Weights of a small class-conditioned image flow-matching model.
Training: muon at rate 0.0043, batches of 64.
Data: trained on crops of objects in photos (Visual Genome), 123503 training examples.
Rows from block 10, named by matrix and row number. Rows with one number belong to one attention dimension. Each number is 128 + 32 x the weight over its row's rms, rounded and kept within 0 to 255. All counts start at 0. After the name is the row's rms in percent of the matrix's.
# q: attention query, key and value (stacked) (model.decb.0.2.attn.qkv.weight, 288x96, the q third), inputs 0-95
# k: attention query, key and value (stacked) (model.decb.0.2.attn.qkv.weight, 288x96, the k third), inputs 0-95
q.10 120 [163 110 146 102  95  92 149 118 109 180 149 172 109  99  95 141 100  73 117 102  81 111 173 123  96 174 168  88 117 127 134 148 120 141 140 119 115 120 106 176 153 132  72 101  96 177 143 115 132 112   9 135 123 115 117 134 180 158 137 156 173 132 196 141 120 120  97  90 134 134  77  94 157  90 111 149 115 112 137 135 176 209  99 142 168  74 110 106 151  98 111 147 133 181 155 115]
q.11 132 [ 98  71 124 119 115 118 145  62 201 130 137 110 107 115 120 159 109 157 106 100 167 139  79  77  63 140 176 158 111 151 127 139  97 131 164 128 101 138 148 122 126 125  92 150 135 119 110  70 107 185 134 129 111 149  99 128 160 116  94 132 107 108 181 163 124 108 191  63  56 154 149 146 168  75 154 102 119 133 149 129 174 122 191 194 152 136 117 136 180 113 127  72 153 107  85 102]
q.12 094 [149 113  89 184  76 140 154 177 164 129 149  91  75  98 147 204 124  85 142 114 121 113 203 134 131 121  76  96 114 195 135  82 128 164 134 100 154 141 149 115  79 136  99 126 109 172 115 156 128 131 182  66  99 126 107 104  84 107 132  77 141 165  80 154 129 134 143  82 100  96 114 143 118 137  96 126 162 122 145 112  58 129 178  89 151 171 145 120 162 156 135 128 165 174  77 127]
q.13 096 [101 155 112 122  88 125 126 156 135 145 136 148 171 110 102 140 161 133 107 103 173 159 112 175 181  78 126 186 115  98 125 135 100 160 143 146 179 101 156 122 129  59 109 136 181 129 146  76  63 135 132 154 106 204 116 148  68 139 164 190  62 151 147 106 140 141 163 160  93 104  92 131 123 135 122 180 132  71 116 140  68 160 125 127 137 110  79 161  94 128  90 124 188 171 113 125]
q.14 115 [107 139 134 141 108 112  97 160 121 160 104  92 121 140 134 114 140  56 113 130 136 217 121 135  96 137 137 103  96 142 117  80 167 119 152 135 142  97 198 120 139 102 184 102 109 129  91 117 185  94  92 102 128 127 138  89 110 116 134  93 122 105 133 166 136  72 118 210 148 120 155 107  94 115 153 136 134 107  98 180 132 139 110  92  54 167 175 182 189  77 214 130 107 137 123 116]
q.15 098 [134 150 154 116 159  87  74 128  93 120 117 112  78 129 117 114 138 171 147  74 218 170 177 129 124 199  88 108 146 104 176 135 158 148 116 138  91 112  96 124  92  99 117  92 139 120 171 112  60  99 181 121 139  62 150 129 182 142 162 103  82 137 171 169 106 184 157 104 114 101 117  56 150 129 147 136 157 106 143 141  99 134 152  76 131 119  90 134  95 123 159  99 162 105 149 106]
q.16 118 [109 104  70 217  87 183 101 214 104 152 122  89 130 119  76 142 126 113 107 114 106 102 139 121 130  97  56 134 147 194 133 155 155 129 128 145 175  96  94 154 141 133 162  94 115 119 159 133 100 127 144  99 190 145 119 187 136 115  72 122 154 152  95  89 173 143 123  97 139  75 137 180 109 122 115 145 128 160  99  95 186 152 174 165 120 139  87 177 119 130 144 104 105 103 111 139]
q.17 118 [111 147 138 127 145 173 121  96 123 164 115 177 124 167 208  85  56 144 159 145 147 113  92 166  98 160 162 108  84 138 114 129  65 107  90  95  91  93 117 112  73  66  72 124 194 136 123 173 153 128 145 184 192 116 164 128 172 141 154 150 143 154 126  81  84 100 141 128 172 152 107 163 139 128  87 102 158 108 187 123  85 110 134 141  98 122 143 109 100 107 135 121  90  95 118 118]
q.18 114 [115 126 129  79 157 129 100 174 182 137 179 111  97  91  99 145 106 169 113 113  82 196 176 126 155 143 134  85 217 143 125 106  73 108  98  70 159 133 142 134 109  66 133 106 126 146 116 188 136 129 115 146 109 115 176 185 101 123 137 128 138  89 119  58 165 116  98 115 125  88 117  84 120 125 116 138  96 144 140  84 135 104 114 190  85 153 171 150 114 158 128 150 171 134 103 192]
q.19 089 [103 113 119 145 162  87 111  88 149 118 132 145 151  75 155  98 101 119 189 143 116 158 124 197 169 125 154 102 150 125 158 103 128 155 156 101 108 221 138 177 175 163 139 126  85 172 141 128  99 132 110 151 144  56 197  86 126 154 103 127  63  91 118 128 115 126  95 128  85  97  72 107 118 191 152  84 119 123 106 132 135 122 118  84 191 120 105 157 110 127 108  96 107  94 181 152]
q.20 102 [169  96 131 112  74 147 144 137 125 115 114 185 149 107 148  95  96 114 182  96 131 128  71 120 105 115 188 143 149 126 113 142 111 148 124  89 121 107 163  75  83 159 151 136  87 129  85 188  96 123 105 167 146 132  71 108 164 128  99 142 113 132  96 199 123  89 108  81 194 174 123 117 125 154 154 139 132 118 107  93 107 162 180 114  98 184 207 163 127 147 159 132 191 164 163 159]
q.21 099 [135  92 153  88 126 128 132 105 104  36 144  84 145 155 161 103 109 107  64 151 147  97  84 144 155  99  63 135 114 140 159  80 166 108  98 159 140 135 129 161 142 206 154 167 179 113 140 137 178 110 160  73  90  84 114 137 146 158 116 161  91 156 132 160 134  95 148  96 148 100 139 129 106 117 151 183 114 179 120  95 139  99 110 132  93 101 165 209 157 135  97 114 112 173 170 117]
q.22 101 [147 112 155 117 164  95  99 161 156 123 106 107 183 183 170 113 138 137 148 187 176 114 169 117 112 107 114 130 132  83  82 139 173 128  89  75 124 162 156 167 203 109 101 178 153  62 157 150 126 148 103 101 131  92 106 107 148 122 118  89 224  94 111 121 158 125 154 135  93 143 139  85 136 169 131 101 118 123 124 126  85 153 141  61 136  97 113 169 152  99  60 115 144 133 111 178]
q.23 092 [122 127 105  65 130 135  82 147 184 102 137 125 108 151 102 161 125 170 160 118 140 146 104 141 126 139 146 172 120 161 116 120 124 143  78 160 120 129 160 126  94 138 128  91 179 124 103  89 138 140 131  48 130 133 133 138 165 123 194 113 205 115  57 157 118 120 104 123  46  80 161 162  87 139 150 112 110  92 140  71 191 159  45 116 149 136 160 176 122  91 130  88 105 156 138 125]
q.24 099 [ 95  58 102 101 129 118 143 127 153 125 114 148 120 110 139 156 171 123 103 159 102 101 145 176  87 182 153 130 130 103  94 158 151  96 152 176 148 166 129 151 106 113  90  95 115 130 118 122 137 124 153 180 139 122  83  99 110 211 125 105 131 126 138 127 179 132 107  92 203 110 124 125  96 127 172 156 120  81 110  84  95 140  81 185  79 165  89  46 168 155 106 207 112 123 156 152]
q.25 103 [152 131 110 164 127 136 243  94 189 109  74 135 129 117 141 233 133 132 137 132 107  87 173  91  75 146  79 124 104 114 115 130 145 151 107 129 146 139 131 110 130 103 122 153 152 126 128  91 161 149 133 150 132  93  99 136  79 155 159 132 133  97 154  78  89 133 117 146 108  92 126  97  81  86 176 130 105 149 117  85 111  90 113 126 148  98  98 191 100 141 202 171 116 127 173 100]
q.26 102 [100 200 155 101 134 141 167 139 138 119 115 135 123 116 172 118 183 101 116 148 125  84 106  95 122  70 121 115 186 121  65 143 106 100 104 143 165 125  87 146 146 147 167 138 116 163  92  92 166 153 125 169 105 181 112 140 109 137 141 160 109 139  78 164 177 131 147 113 166 191 126 132 143 127  65  74 142 196  96 106 109  85 122  97 122 187 116 107 108 110 157  27 136 133  98 111]
q.27 084 [ 97 126 172 107 124  93 141 119 125 123 135 144 137 118 122 127 169 113 115 126 111  98  63  77 162  95  93 112 139 151 179 143 147  55 111 168  47 122 107 126 141 108  96 138  87 118 175 143 153 128 172 102 163 137 155 140 160 160 124 132 122 154  73 142 157 123  86 203 120  92 115 102  84 127 179 115  28 122 180 189 106 131 155 121 138 138 163 128 200 168 124 138 165 155 121 147]
q.28 092 [158 170  58 177  97 178 164  99  77 159  78 167 143 113 143 160 110 115  50 106 160 109 157 167 155 120 156 165 148 116 122 104 134 142 165 112 121  61 131 120 171 179 162 135 130 120  99 118 149 138 116 137 179  82  91  88 142 161 141  37 158 147 128  76 182 118 144 143 151 104 130  93  90 114 115 144 122 125 150 170  98 100  96 117 110 104 192  67 112 118 121 119 126 139 149 152]
q.29 099 [150 172 156 144  78 149 107 153 159  91  91  98 136  91 112  79 151 110 180 128 165 161 132  97 188 162 104 143 147  79 126 131 182 110 154 137 130 163 111  82 159 155 119 117 130 111  57 127 117  91 137 157 132 175  85 178 143 119 169 134 153 135 100 127 132  83 160 108  76  57 149 158  76 123 116 128  91 156 169 135 132 186 189 150 117 115 103  87  73 153  99 152 112  90 129  71]
q.30 102 [154  96 170 143 173 130 146 167 104  80 130 135  70 133 118 135 155 113 113 154 150 162 127 112 130 177  96 148  76 128 163 125 131  98  85 102  89 192 142 108  90 118 103  86 148 101 180  69 210 128  93  65 165 137  80  97 161  70 147 172  98 155 145  63 135 133 101 109 107 109  75 142 139 154 168 151 151 161 122 161  98 130 111 147  82  93 111  96 117 131 155 167 118 173 108 154]
q.31 104 [ 89 114 134 160 152 113  78 129 125 126  91 137 136  81 115 118 112 167 181 179  71  70 138 140 159 143 154  74 141  60 132 104  94 149  97 101  87 113  49 112 162 117 161 128  73 137 145 116 160 116 114 109 100 143  78 147 148 107 154 187 115 146 173 182 162 157 136 126 107 136 191 157  88  96  94 149 131 100 144 125 156 159 104 142 136  93 161 115 121 216 161 104 119 105 169 106]
q.32 085 [167 157 123  99 112 118 106  76 192 150 176 160 120  99 105 145 145 125  57 125 153 116  98 119 122 148 148 161 106 120 118 171 170 112 159 133 161 113 105  50 121 101 105  89 134  83 193 144 157  94 138 115 120 128 112 207 118  99 135  53 158  76 168  90 124 111 193 136 133 141 112 178 149  96 118  97  92 173 132 124 153  89  74 131 154 122 156 124 131 163 167 151  70 137 144  92]
q.33 089 [121  91 150  97 125 103 108 121  85  75  80 139 104 204 115 176 139 119 100 118 163 162 129 156 194 124 121 119 105 116 141 130 163 153 158 148 135  75 116 136 106 125  75 126  73 124 140 173 159 117 124  49 105 120 117 119 148 158 113 118 188 151 119 172 192 133 115 128 141 129 109 112 132 128 158  61 131 127  86  46 141 110 128 157 155 152 101  96 157 199 112 119 164 195  74 123]
q.34 079 [106 125 194 152 107 118 113 204 138 141 104 127 150 110 137 147 131  78  80 120 167  87 157 124 112 118  60 135 182 191 191 113 161 141 144  92 132 140  50 160 164  61 124 117 193 106  72 199 110 136 175 122 145 105 146 113 126 145 155  96 113 136 122 130  98 133 130 133 141 127 183 144 122 107 147 142 111 132 174  97 137  97 181 109 137 135 122 108 157 111  71  94 119  68 159 114]
q.35 081 [ 89 163 130 102  92 126 150  99 114 117 155  89 132  65 112 165  97 116 103 133 108 170 127 114 127  92 116 110 143 151  58  65 179 177 222 169 135 131 150  99 106 173 101 193 147 115 158 127 144 133 135 149 158 101 156 133 156 185 123 133 163  68 120  91  97 134 110  79 171 112  71 120 141 130 102 110  94 128 141 190 135  77  85 148  86 106 122 128 144 114  94 150 140 186  97 127]
q.36 089 [146 115 183 125 102 125 131 158 119 131 106 219 161 112 154 148 103  99 155 120 108 133 209  68 101 178 105 129 141  78 132 151 189 149 101 129 186 189  70 149 183 149 106 114  90 133 145 159 127 108  88 156 111 133 108  73 140 181 130 154 125 109  96 132  96 170 121 148 126 134 129  98 155  90 154  97 138  96 122  69 144  99 150 110 126 106 137  68  72 124 111  95 107 124 162 183]
q.37 081 [119  73 121 119 164 119 151 133 138  83 149  89 159 147  74 155  97 120 191  87 141 114  72 167 161 126 167 173  77  86 126 119 130 114 150 146 236 167 160 112 102  68 139 122 112 152 141 139 131 143 160 120 108 130  74 121  90 184  98 158 172 120 165 112  98 149 167 114 156  60  69 137  94 114 131  92 154  83 151 121 133  85 146 102 154 105 147 143 143 151 162 157 148 141 147  94]
q.38 088 [100 102 129  64  97 146  86 138 102 153 140 109 183 120 154 117 159  87 134  97 161 129 128 101 133 194 183 119 112  74  99 178 115 103 120 137  87 147 117 153 176 127 107  76 188 126 122 108  84 163 113 144 140 124 152 137  96 138 109 183  86 165 106 151 143  93 130 123  60 154 204 116 143 109 121 134 110 110 139  87 142 141 121 213 138  92 143 137 202 101  84 177 146  90 125 150]
q.39 092 [137  81  76 127 153  98 141  55 215 104 115 149 169 150 142  87  77 136 120 153 216 143 115 130 185 100 137 148  81 111 144 126 122 119  94  80 136 151  68 113 152 148 137 119 114  98 167 159 119  77 133 166 161 114 131 142 162 120 146 108 177  85 153 114  82 169 126 127 125  86  96  65 147 122 163 131  69 117 191  78 127 105 148 172 145 141 148 138  96 147 140 126  93 138 148 143]
q.40 112 [150 161 153 132 128 138 183 108 113 130  94 167 142 136 135 103  84 139  84 145 144 122 116 156 163 173 138 103 147  66 168 100  85 102 159  98 146 142 168 164 189 104 123 128  93 130 122 131 127 120  79  44 191 122  75 120  84 136 183  99 128 119 106  83 131 136 143 152 106 103  78 126 104 181 126 191 168 173 111 136 145 152 173 128 136  60 160  80 164 101 136 167  95 148 173 110]
q.41 086 [ 90 151  56  90 199 110 139 130 174 121 134 137 188 143 143 142 144 152 165 114 143 146 127 138  88  97 133 116  37 126  71 114 153 148 147 172 108 122 151  52 110  81 113 175 197 108 176  95  98 121 144 156 149  78  99 118 136  72 202 135 136  78 117 154 117 186 133 135  89 145 119 157 123 129  72 108 139 129 100 107 139 119 112  96 159 115 171 126 137 152  99 142 103 144 151 130]
q.42 089 [165 132 220 163 123 144 149 152 108 171 163 111 163 173 151 120  92 140 224 104 135  95 183 139  48 141 163 114 106 160 157 148 155 117 144 126  95 125 138 148 140 111 160  77 105 102 140 175 124 127 100 135  93 131 146 157 132 161  96 121 125 112  93 146  66  85  76 151  90 116 102 147 168 130 102  73 103  90 111 142 133 127 138 147 146 130 162 140  38 130 104 118 104 137  72 117]
q.43 095 [114 134 176 152 137 134 117 142 120 227 139  88 112 144 169 147 130 111 175 114  59 162  92 137 128 193  71 124 129 134 131 129  72  97  93 107  79  79 120 131 191 150 178 138 146 113 132 124 133  93 131 120  56  93 128 116 102  91 124 124 151 134 221 115  68 178 162 126 155 141 129  80 155 155 116 169 141 142 165 128 153 114  99 126 131 129 157 114  95  58 116 150 120 137 146 149]
q.44 079 [129 144 173 125  74 132 135 200  89 152  91 182 166  62 111 124 106 114 117  64 100 138 107 111  98  99 124 164 132 123 126 127 105 116 114 154 145 112 108 144  76 112 148 186 113 138 154 111 102 105 119 170 171 160 139 162 146 182 103 124 137 111  94 132 174 166 153 208 111 115 192 108 116  74 144 192  83 109 106 123 179  98 139 138  92 167 162 112 116 156 115 166  81 167  88 151]
q.45 080 [ 96 174 101 155 144 163  97 107 119 101 102 106  73  96  76 141 127 153 139 155 141  65 158 137 131 177 108  89 142 121 184 158  64 126 128  42 161 118 109 135 152 123 125 102 128 107 117  95 108 170 158 147 159 156 157 154 143 102 124 123  89 103 126 166 187 132 137  99 185  62 101 120 139 160 120 155 105  53 144 149 149 176 118 102 134 208 162 166 115 108  99 128 144 103 168 168]
k.10 096 [137  97 154  69  72  90 166  65 101 155 124 117  94  92 134 130 110  95 161 155  84 112 109 124 112 140 130 131 139 141 105 155 149 126 147  96 131  58 105 189 139 170  96 105 122 165 137 110 104 136  80 138 155 107  95 172 142 133 129 206 154 134 159 151  93 143 127 112 141 117  98 114 181 137 129 184  88 181 136 100 151 159 110 106 181  69 145  97 122  41 154 146 152 189 168 150]
k.11 092 [114 117  92  91 113 154 115  87 228  98 152 153  84 110  95 155 127 127 129 157 148 140  86 125  78 158 148 128 152 137 117 190 124 122 118 132  87 110  88  85 146  94 107 162 176  46 111 118 112 186 116 129 163 127  73 100 151 143 100 189 132  97 108 106 136  96 187 122  49 153 138 137 105 163 170 117 118 160 139 176 143 184 167 147 165 127 144 118 161 155 118  85 148 138 112 124]
k.12 093 [168 119 147 189  98 140 151 176 156 136 183  58 102 196 147 181 152 129 130 123 126 105 186 106 137 112 103  88  95 174 113 121 160 181 105 101 117  94 122 125 130 119  99  98 100 176 117 145 101 106 145  90  52 152 129 114 134 105 158  65  85 176  88 142  74 166 133 138  91 110 134 168 125 136 136  98 184 110 117 117 101 127 144 110 168 153 168 135 138 152 101  98 164 168  59 140]
k.13 087 [ 63 139  90 164 111  93 142 131  92 175 154 108 172  74  86 162 122  99 182 139 140 121  71 144 113  72 129 170  74 122 158 115 115 101 100 102 119 147 157 160 126 102 113 115 162  64 158  97  74 147 110 147 104 147 120 180  64 119 113 161  84 175 136 145 190 114 125 160 107  88 112 176 112 149 110 177 169  71 143 146 111 102 124 157 111 125 145 185 116 144 109 113 154 176 102 151]
k.14 092 [160 141 169 194 108 140 130 148 101 159 155  96 153 106 148 125 169  87 100 121 143 146  71 167 110  95 138  80 134 142  56  76 117 117 119 159 144 158 181 198 107  96 173  96  99  83 106 119 145 135 114 113 123 114 148  78 153 101 141 147 114 128 129 169 198  92  96 148 165 136 147 109 133 110 109 138 178 154  91 163 121 111 136 127  46 146 109 116 167  58 182 108 166  89 141 105]
k.15 098 [126 194 159 110 137  83  51 100  86 104  90 129  70 156 125 129 171 141 130  81 178 152 150 142 136 202 144 118 108 125 148 160 174 167 145 155  83  88 114 104 111 136 154  89 110 119 118 115 140 114 147 122 180  84 152 134 145 110 115  67 112 144 176 156 155 114 142 100 124 156 139  40 172 159 153  84 147 123 123  61 151 119 146 129 107 158  76 120  80 139 134  60 137 112 152 137]
k.16 091 [ 92 108  72 173 102 106  78 158  99 196  81 138 156 160 158 135 151 103 106 110 105 113 173 117 146  86  77 104 105 228 135 118 145 122 174 130 212  94 114 145 164 115 207 124 108 132 173 114 120 119 136 151 164 136 114 174 158 100 113  99 149 165 144  94  95 137  83 106 147  79 119 140  68 117  85 146 108 118 169 120 141 167 127 123 130 107 102 118 181 131 118 130 149  87  97 113]
k.17 091 [111 113 123 170 187 143 140 158 130  93 126 167 124 134 164  95  69 173 184 130 177  83  86 142 140 168  94 122 134 149 189 140 116 124  83  89  99  68  71 117 126 139  87 106 169 138 105 150 153 109 180 192 129 121 167 117 143 123 116 109 142 167 151 122  40 121 159 118 165  79 151 148 177 116  98 120 139 119 152 146 142 173 122 101 120  63 141 146 105  80  87 123 116  77 166 120]
k.18 105 [ 96 165  93 110 173 106 129 137 185 116 170  98  47  58 113 130  76 163  87 115 100 188 145 137 158 129 133  77 179  94 122 125 113 115 127  67 148 124 152 156 130 123 158 122 151 153  81 146 142 143 144 162 157 126 190 170 119 118 155  74 113 112 138  41 139 127 122 126 137 119 108 117 152 105  97 146  94 176 115 173 148  81 125 177  53 170 161 123 116 151 142 157  99 134 113 121]
k.19 108 [137 188 144 139 134 155 134  87 138  98 165 162 145 114 136  89 148 106 164 133 158 111 114 133 167 132 106 139 141 128 176 104 116 109 126  94 133 223 100 164 133 179 128 145 103 176 118 100 123 177  44  99 156 104 194 102 157 104 133 153  90  76 118  77 106  84 102 155  78 141  56 133 104 196 141  70 119 132 151 132 137 150  97 148 121 161 109 151 111  76 120 148  92  83 138 140]
k.20 098 [135 123 127 132 108 135 162 146 117  99  98 174 162 119 116 109 102 123 138  76 140 111  89  97 114 127 184  98 108 132 150 133 122 196  86  90  81  87 187  45  78 107 184 144 128 130 105 159 103 106 106 135 164 124 118 134 184 159 119 118 108  87  72 220 134  99 157  82 187 148 150 133 109 158 143  93  95 109 104  52 133 107 100 132 157 151 169 141 129 159 170 130 148 158 147 104]
k.21 096 [ 87  77 136 110 128 143 127 134 126 104 164 107 160 187 152  94  84 135  99 133 115  81 156 151 148 100  77 156 125 142 135  67 160 143 116 155 115 146 148 152 152 190 118 180 187 118 160 160 160 109 125 114  89  57 106 137  83  97 143 141  87 134 166 147 161  93 100 135 139 180 204 120 150  68 111 160 118 163 151  72 140 125 123 166 126 100 140 203 134  94  68 154  87 122 119 124]
k.22 093 [155 148 192  91 108 118 125 127 137 119 136 142  91 190 160 134  93 162 119 170 160 146 135  98 125  60  98 107  95 120 102 171 115  90  70  87 145 168 135 150 176 117  84 156 143  86 128 179 111 145 148 145 105  76 101 142 117 149 173 112 177 110 161 158 138 116 186  74 158 150  94 123 109 115 152  87 161 158  90 174 125 145  69  67 125 174 136 167 139 115  93  92 111 119 168 186]
k.23 108 [103 147 136 100 153  94 119 111 190 126  90 190 129 173 115 162 131 166 177 148 147  97 101 155 121 172 136 178  87 114 128 163  92 105 154 159 134 179 148 145  81 168 104  76 166 186  96 143 105  99 174 112 131 148 134 114  87  82 157 102 154 125  50 168 122 134  96 143  69 119  93 133  82 118 102 112 129  66 127 104 155 160 115  72 168 127 153 157  66 104 173 129 133 146 103 123]
k.24 100 [ 61 103 136  63 128 146 112 116 157 144 109 157 108 105 121 144 143 150 120 149 129  90 112 143 105 198 141 128 171  90 101 148 192  80 140 171 152 120 138 137 112  63  99  70 105 126 138 129 124 129 124 166 121 128 112 127 122 195  96 134 150  90 119 153 139 174 155 127 210 127 151 120  89 136 146 169 133  65 133  90  95 167 106 170  82 174  92  58 164 150 115 198 107  97 132 126]
k.25 093 [171  80 152 133 131 140 180 123 188  93 107 144  99 104 183 196 116 112 138 132 110  93 166 141  87 130 105 122  99 110 117  23 165 133 137 102 143 160 171  70 107 100 144 150 136  91 140  91 100 114 118 180 116 137 115 111  96 202 134 135 144 128 158  88  93 128 110 123  63 132 124 117 116 141 156  94 158 144 140  67 132 118 139 117 130 104 162 165  90 163 215 145 121 141 102  78]
k.26 104 [100 127 158 140 176 136 137 162 113 106 141 118 120 122 133  99 181  96 104 160 126 127 117 122 100  82 107 113 124 138  94  91 102 145  53 126 213 128 120 174  92 132 149 122 172 152 152  95 149 159 131 141 145 136 111 130  87 143 121 129 129 177  87 140 177 152 133 108 117 155 120 110 161 125 113  90 182 124 105 119 126  71 174  71  87 236  84 127 131  99 186  39 112 165 120 138]
k.27 101 [152  85  68  33 116 126 135 112 112 137 129 125 143 168 115 118 147 110  95 118  75  73  80 116 169 121 162 136 149 131 177 140  90 102  78 202  93 124 155  97 167 100 107 168  97 146 133 128 132 140 166  91 155 153 153 121 131 128  74  84 173 151 131 100 164 144  95 183 122 101  90 132 118 110 162 117  75 127 171 176 116 157 153 139 184  86 138  96 146 176  63 157 140 128 130 133]
k.28 097 [160 169  96 136 144 119 106 135  66  96 144 163 126 111  89 133 116 140  13 120 163 134 125 136 140 102  97 170 162 121 112  89 120 120 150  94  58  83  98  95 137 161 123 152 134 101 114 120 103  98  97 145 165  60  74 121 157 128 148  80 141 144 124 115 148 152 136 172 159 161 168  55 104 138 103 170 137 151 163 189 121 139 107 139 163 105 177 100 159 125 162  97 200 127 126 126]
k.29 096 [116  87 128 169  87 140 136 130  84  94 137  87 185 133 105  15 152  92 174 146 174 135 111 113 123 182 115 143 147 100 110 144 130 111 181 172 123 150 144 130 136 103  85 123 155 115  60 131  92 140 139 148  90 166 118 130  73 140 172 133 189 134 140 131 101  96 139 120  60 101 122 139 101 128 130 111 103 175 197 119 110 159 167 117  95  85 124 139 105 177 104 152 110  69 148  94]
k.30 096 [165  94 155 177 132 165 100 108  92  55 124 153 109 129 143 163 152 169 102 152 153 126  75 125 106  88 175 106 176 132 132 120 121 139 109  82  91 159 173  84 127  84 177 150 109 127 196 135 167 138 120 116 139 168 104 117 117  47 177 189  90 131 164  91 135 118 138  98  92 101  89 121 135 108  93 113 128  75 104 179 117 155 142  93  89 120 119 138 115 111 193 102 107 164 157 179]
k.31 098 [ 89 120 129 177 227 102  68 150 151 116 116 147 140 123 157 128 124 163 172 187  67  81 135 132 138 100 156 166 119  74 142 145 150 154  72 116 137  93 113 150 158 104 118 103  99  73 162 153 148 141 127  93  80 147  70 136 129  84 143 144  96  97 153 184 111 170 128 122 135 184 169 169  84 146  87 137 149 113  96 164 113 133 119 170 128  85 150 128  77 178 140 171 109 111 135 128]
k.32 104 [107 162 121 144  82  98 142  86 180 141 149 128  84 147 109 168 106 139 102 159  92 144  58 109 104 147 121 141 151 107  70 184 151 103 176 152  98  97  94 160 123 132 113 132  87  93 139 174 123 154 128 105 105 141 128 199 107 124 125  74 129 137 176 115 174 101 185  97 120 184 109 188 142 113 141 110  75 138 134 147 158  70  79 116 106 130 104 149 105 179 207 143  94 170 145 120]
k.33 088 [106  99 101  77 161  84 118 156  43 139  98 143  94 211 141 190 169 154 108 128 134 110 177 109 119 119 106 150 131 127 125 145 200 117 152 123 119  88 101 114 179 140 102  79  62 128 123 129 174  94 166 120 148  88  91 168 129 143  64 118 158 120 120 194 155 179 139 131 147 120 157 126 166 130 111 124 169 123 132 115 108 184 113  85 110 160 155  89 142 104 101 123 153 175  91 127]
k.34 101 [ 93 148 110 148 125 142 138 183  96 111  87  62 129 146 144  62  93 139  83 199 146  96 155 111 144  95 101  98 190 181 119  99 156 147 162  78 145 160 105 112 135 103 118 134 170 134  65 146  85 105 122 142 144 109 174 125 134 182 143 116 157 160 148 107  95 113  94 123 201  62 190 185 124 121 139 117 131 146 180 117  95  84 138 125  83 159 148 150 151 127  96 107 158  96 128 123]
k.35 104 [167 178 130 115 128 117 141 107 124 166 173  96  93 111 123 176 126  89  79 127 125 236 139 151 103  97 141  86 166  95 101 135  98 142 176 159 109 118 141 136 159 104 124 192 117 135 125 184 120 124 164 135 176 115 160  67 107 137 160 113  83  89 160 118 150  70  67 172 124 136 122  99 124 117 169 129 115 163 112 140 143  76 112 120 133 107 158  81 170  60 103 159 113 145 149  73]
k.36 093 [136 124 198 140 207 122  90  72 153 105 106 105  77  88 177 141 153 108 156 110 161 147 117 165  90 188  80  84 125 103 120 106 152 130 114 139 131 167 149 165 125 113 122  79  75 170 121 117 169 169 121  78  81 124 137 123 150 109 116 134 105  94 129 119 140 142 110 119  83 192  77 106 123 199 130  66 126 120  76  92 169 150 130 112 169 161  64 113 118 104 154 115 150 157 119 130]
k.37 081 [145  98 127 126  94 142 188 158  63 128  99 148 149 129 145  98 177  79 204 189 169 100 112 137 103 151 154 170 116 109 117 100 108  99 111 121 217 186 113  86  94  98 100 112 104 141 130 108 107 118 147 138  83 151 126 136 122 167 123 228 143 126 105 193 112 141 154 163 129  90 150 156 109  74 165 153 114  97 109 139  95 132 163 121 124 119 131 166  93 100 158 131 179 115 140  93]
k.38 104 [111  88 137 121  92 169 100  54  87 128 145  83 190 145 122  80 121 159 142 117 142 173  75 121 125 169 152 128 134 104 140 165 152  90 186 203 119 175 107 132 126 134  69 138 186  81 142 101  89 130 114 138 139 151 113 142  85  81 125 207 116 114 164 158 189 116 122 112 104 133 154  96 135 138 147 108 140 110 175 106 127 130 109 160 169  87 101 146 171 133  46 117 144 124 151 129]
k.39 106 [152 125 105 130 118 124 135  99 227 134 152 132 121 114  90 133 109 163 154 116 147 145  69 117 177 106 181 164 114 148 156 139  79 112 130  94 137 172  78  87 190  72 100 157 140 132 170 127  60 100 133 168 161  64 161 143 168 111 169 135 144  65 123 110 101 124 136 137 136  94 127 108 147 138 151 131 107 150 145 129 106 145 113 129  63 109 222 139 121 104  96 112  73  87 156 125]
k.40 086 [133 171 125 164  46 135 150 110  84  95 107 122 156 101 133 140  70 187 112 100 117 119 140 142 142 150 110 116 118 147  95  89 160 111 181  79 101 190 196 166 143 165  97 163  79 109 111 105 128 138  79  55 181 134 114 162 120 130 121 119 171 123 116  87  83 130  98 147 157  93 131 143 122 128  78 159 110 143 145 126 157 120  93 125 149  39 171  66 138 103 102 149 139 135 129 164]
k.41 094 [123  94 114 114 156 129 107 111 183  87 129 101 182 129 122 134 108 158 174 156  81 102 119 148 134 107 115 143  62 105  91 145 122 143  80 143 134 104 136 117  78 143 107 152 157 150  87 105  54 153 145 107 133 135  90  76 117  90 147 170 128 164 109 216 134 159 152 117  67 171 144 142 109 101 110 129 114 135  79 120 198 156 134 112 222 127 103 177 150 117 141 135 140 133  55 103]
k.42 098 [185 133 141 145  97  97 133 155 108 148 172 132 147 139  89 123  85 153 172 125 152 118 130  84 190 147 107 159  89 116 163 167 141 150 154 114 147 139 169 172 130  65 106 131 105 124 123 179 111 105 114 124 111 147 174  87  34 141 152  69 136 165 148 131  75  84 112 155  95 128  85 164  84 130 135  84 150  98 116 115 100  74 146 122 159  59 171 155  87 148  54 153 131 111 109 128]
k.43 113 [150 126 154 128 132 143 124 120 112 179 133 168  72 133 138 107 137 143 101 106 110 185 141 113 191 127 103 105  58 144 118  91 126 147 104 106 179  65  92 179 133 162 150 107 153 120 166 112 127 121 100 134  84  48 117 149 123  77 149 124 148 114 189 138  94 130  98 143 141 116 123 102 189 132 148 193 121 137 151 126  89 159  83 162 143 115 108  80  60 105 103 203 147 138 191 155]
k.44 105 [140 153  86 127 136 131 166 215 105 115 150 132 137 113 134 101 131 110  88 126 114 133  31  95 173 110 126 156 105  93 110 122 100 129 112 165 170  91 147 129 102 132 128 166 109 157 147 117 105 168 118 189 168 165 121 140  94 153  92  62 106  91 118 113 191 171  88 161 182 144 108  90  84 114 119 192 109 136  91 137 134 103 103 150  92 134 158  96 158 185 104 178 103 187 127 132]
k.45 097 [129 147 160 118 136 146  52 188 203 145  99 102 101 104  81 124 119 109 142 101 146  97 135 169  98 104  92 111 131 110 154 141  92 129 121  68 139 128 112 188 122  56 172  81 138 146  97 132 119 186 174  98 137 132 122 126 125 131 115 125 108 130 164 139 217 125 158 141 164  63  38 119 151 157 147 119 121  48  97 122 130 159 123 124 122 163 115 123 107 118 145 155 146 124 128 179]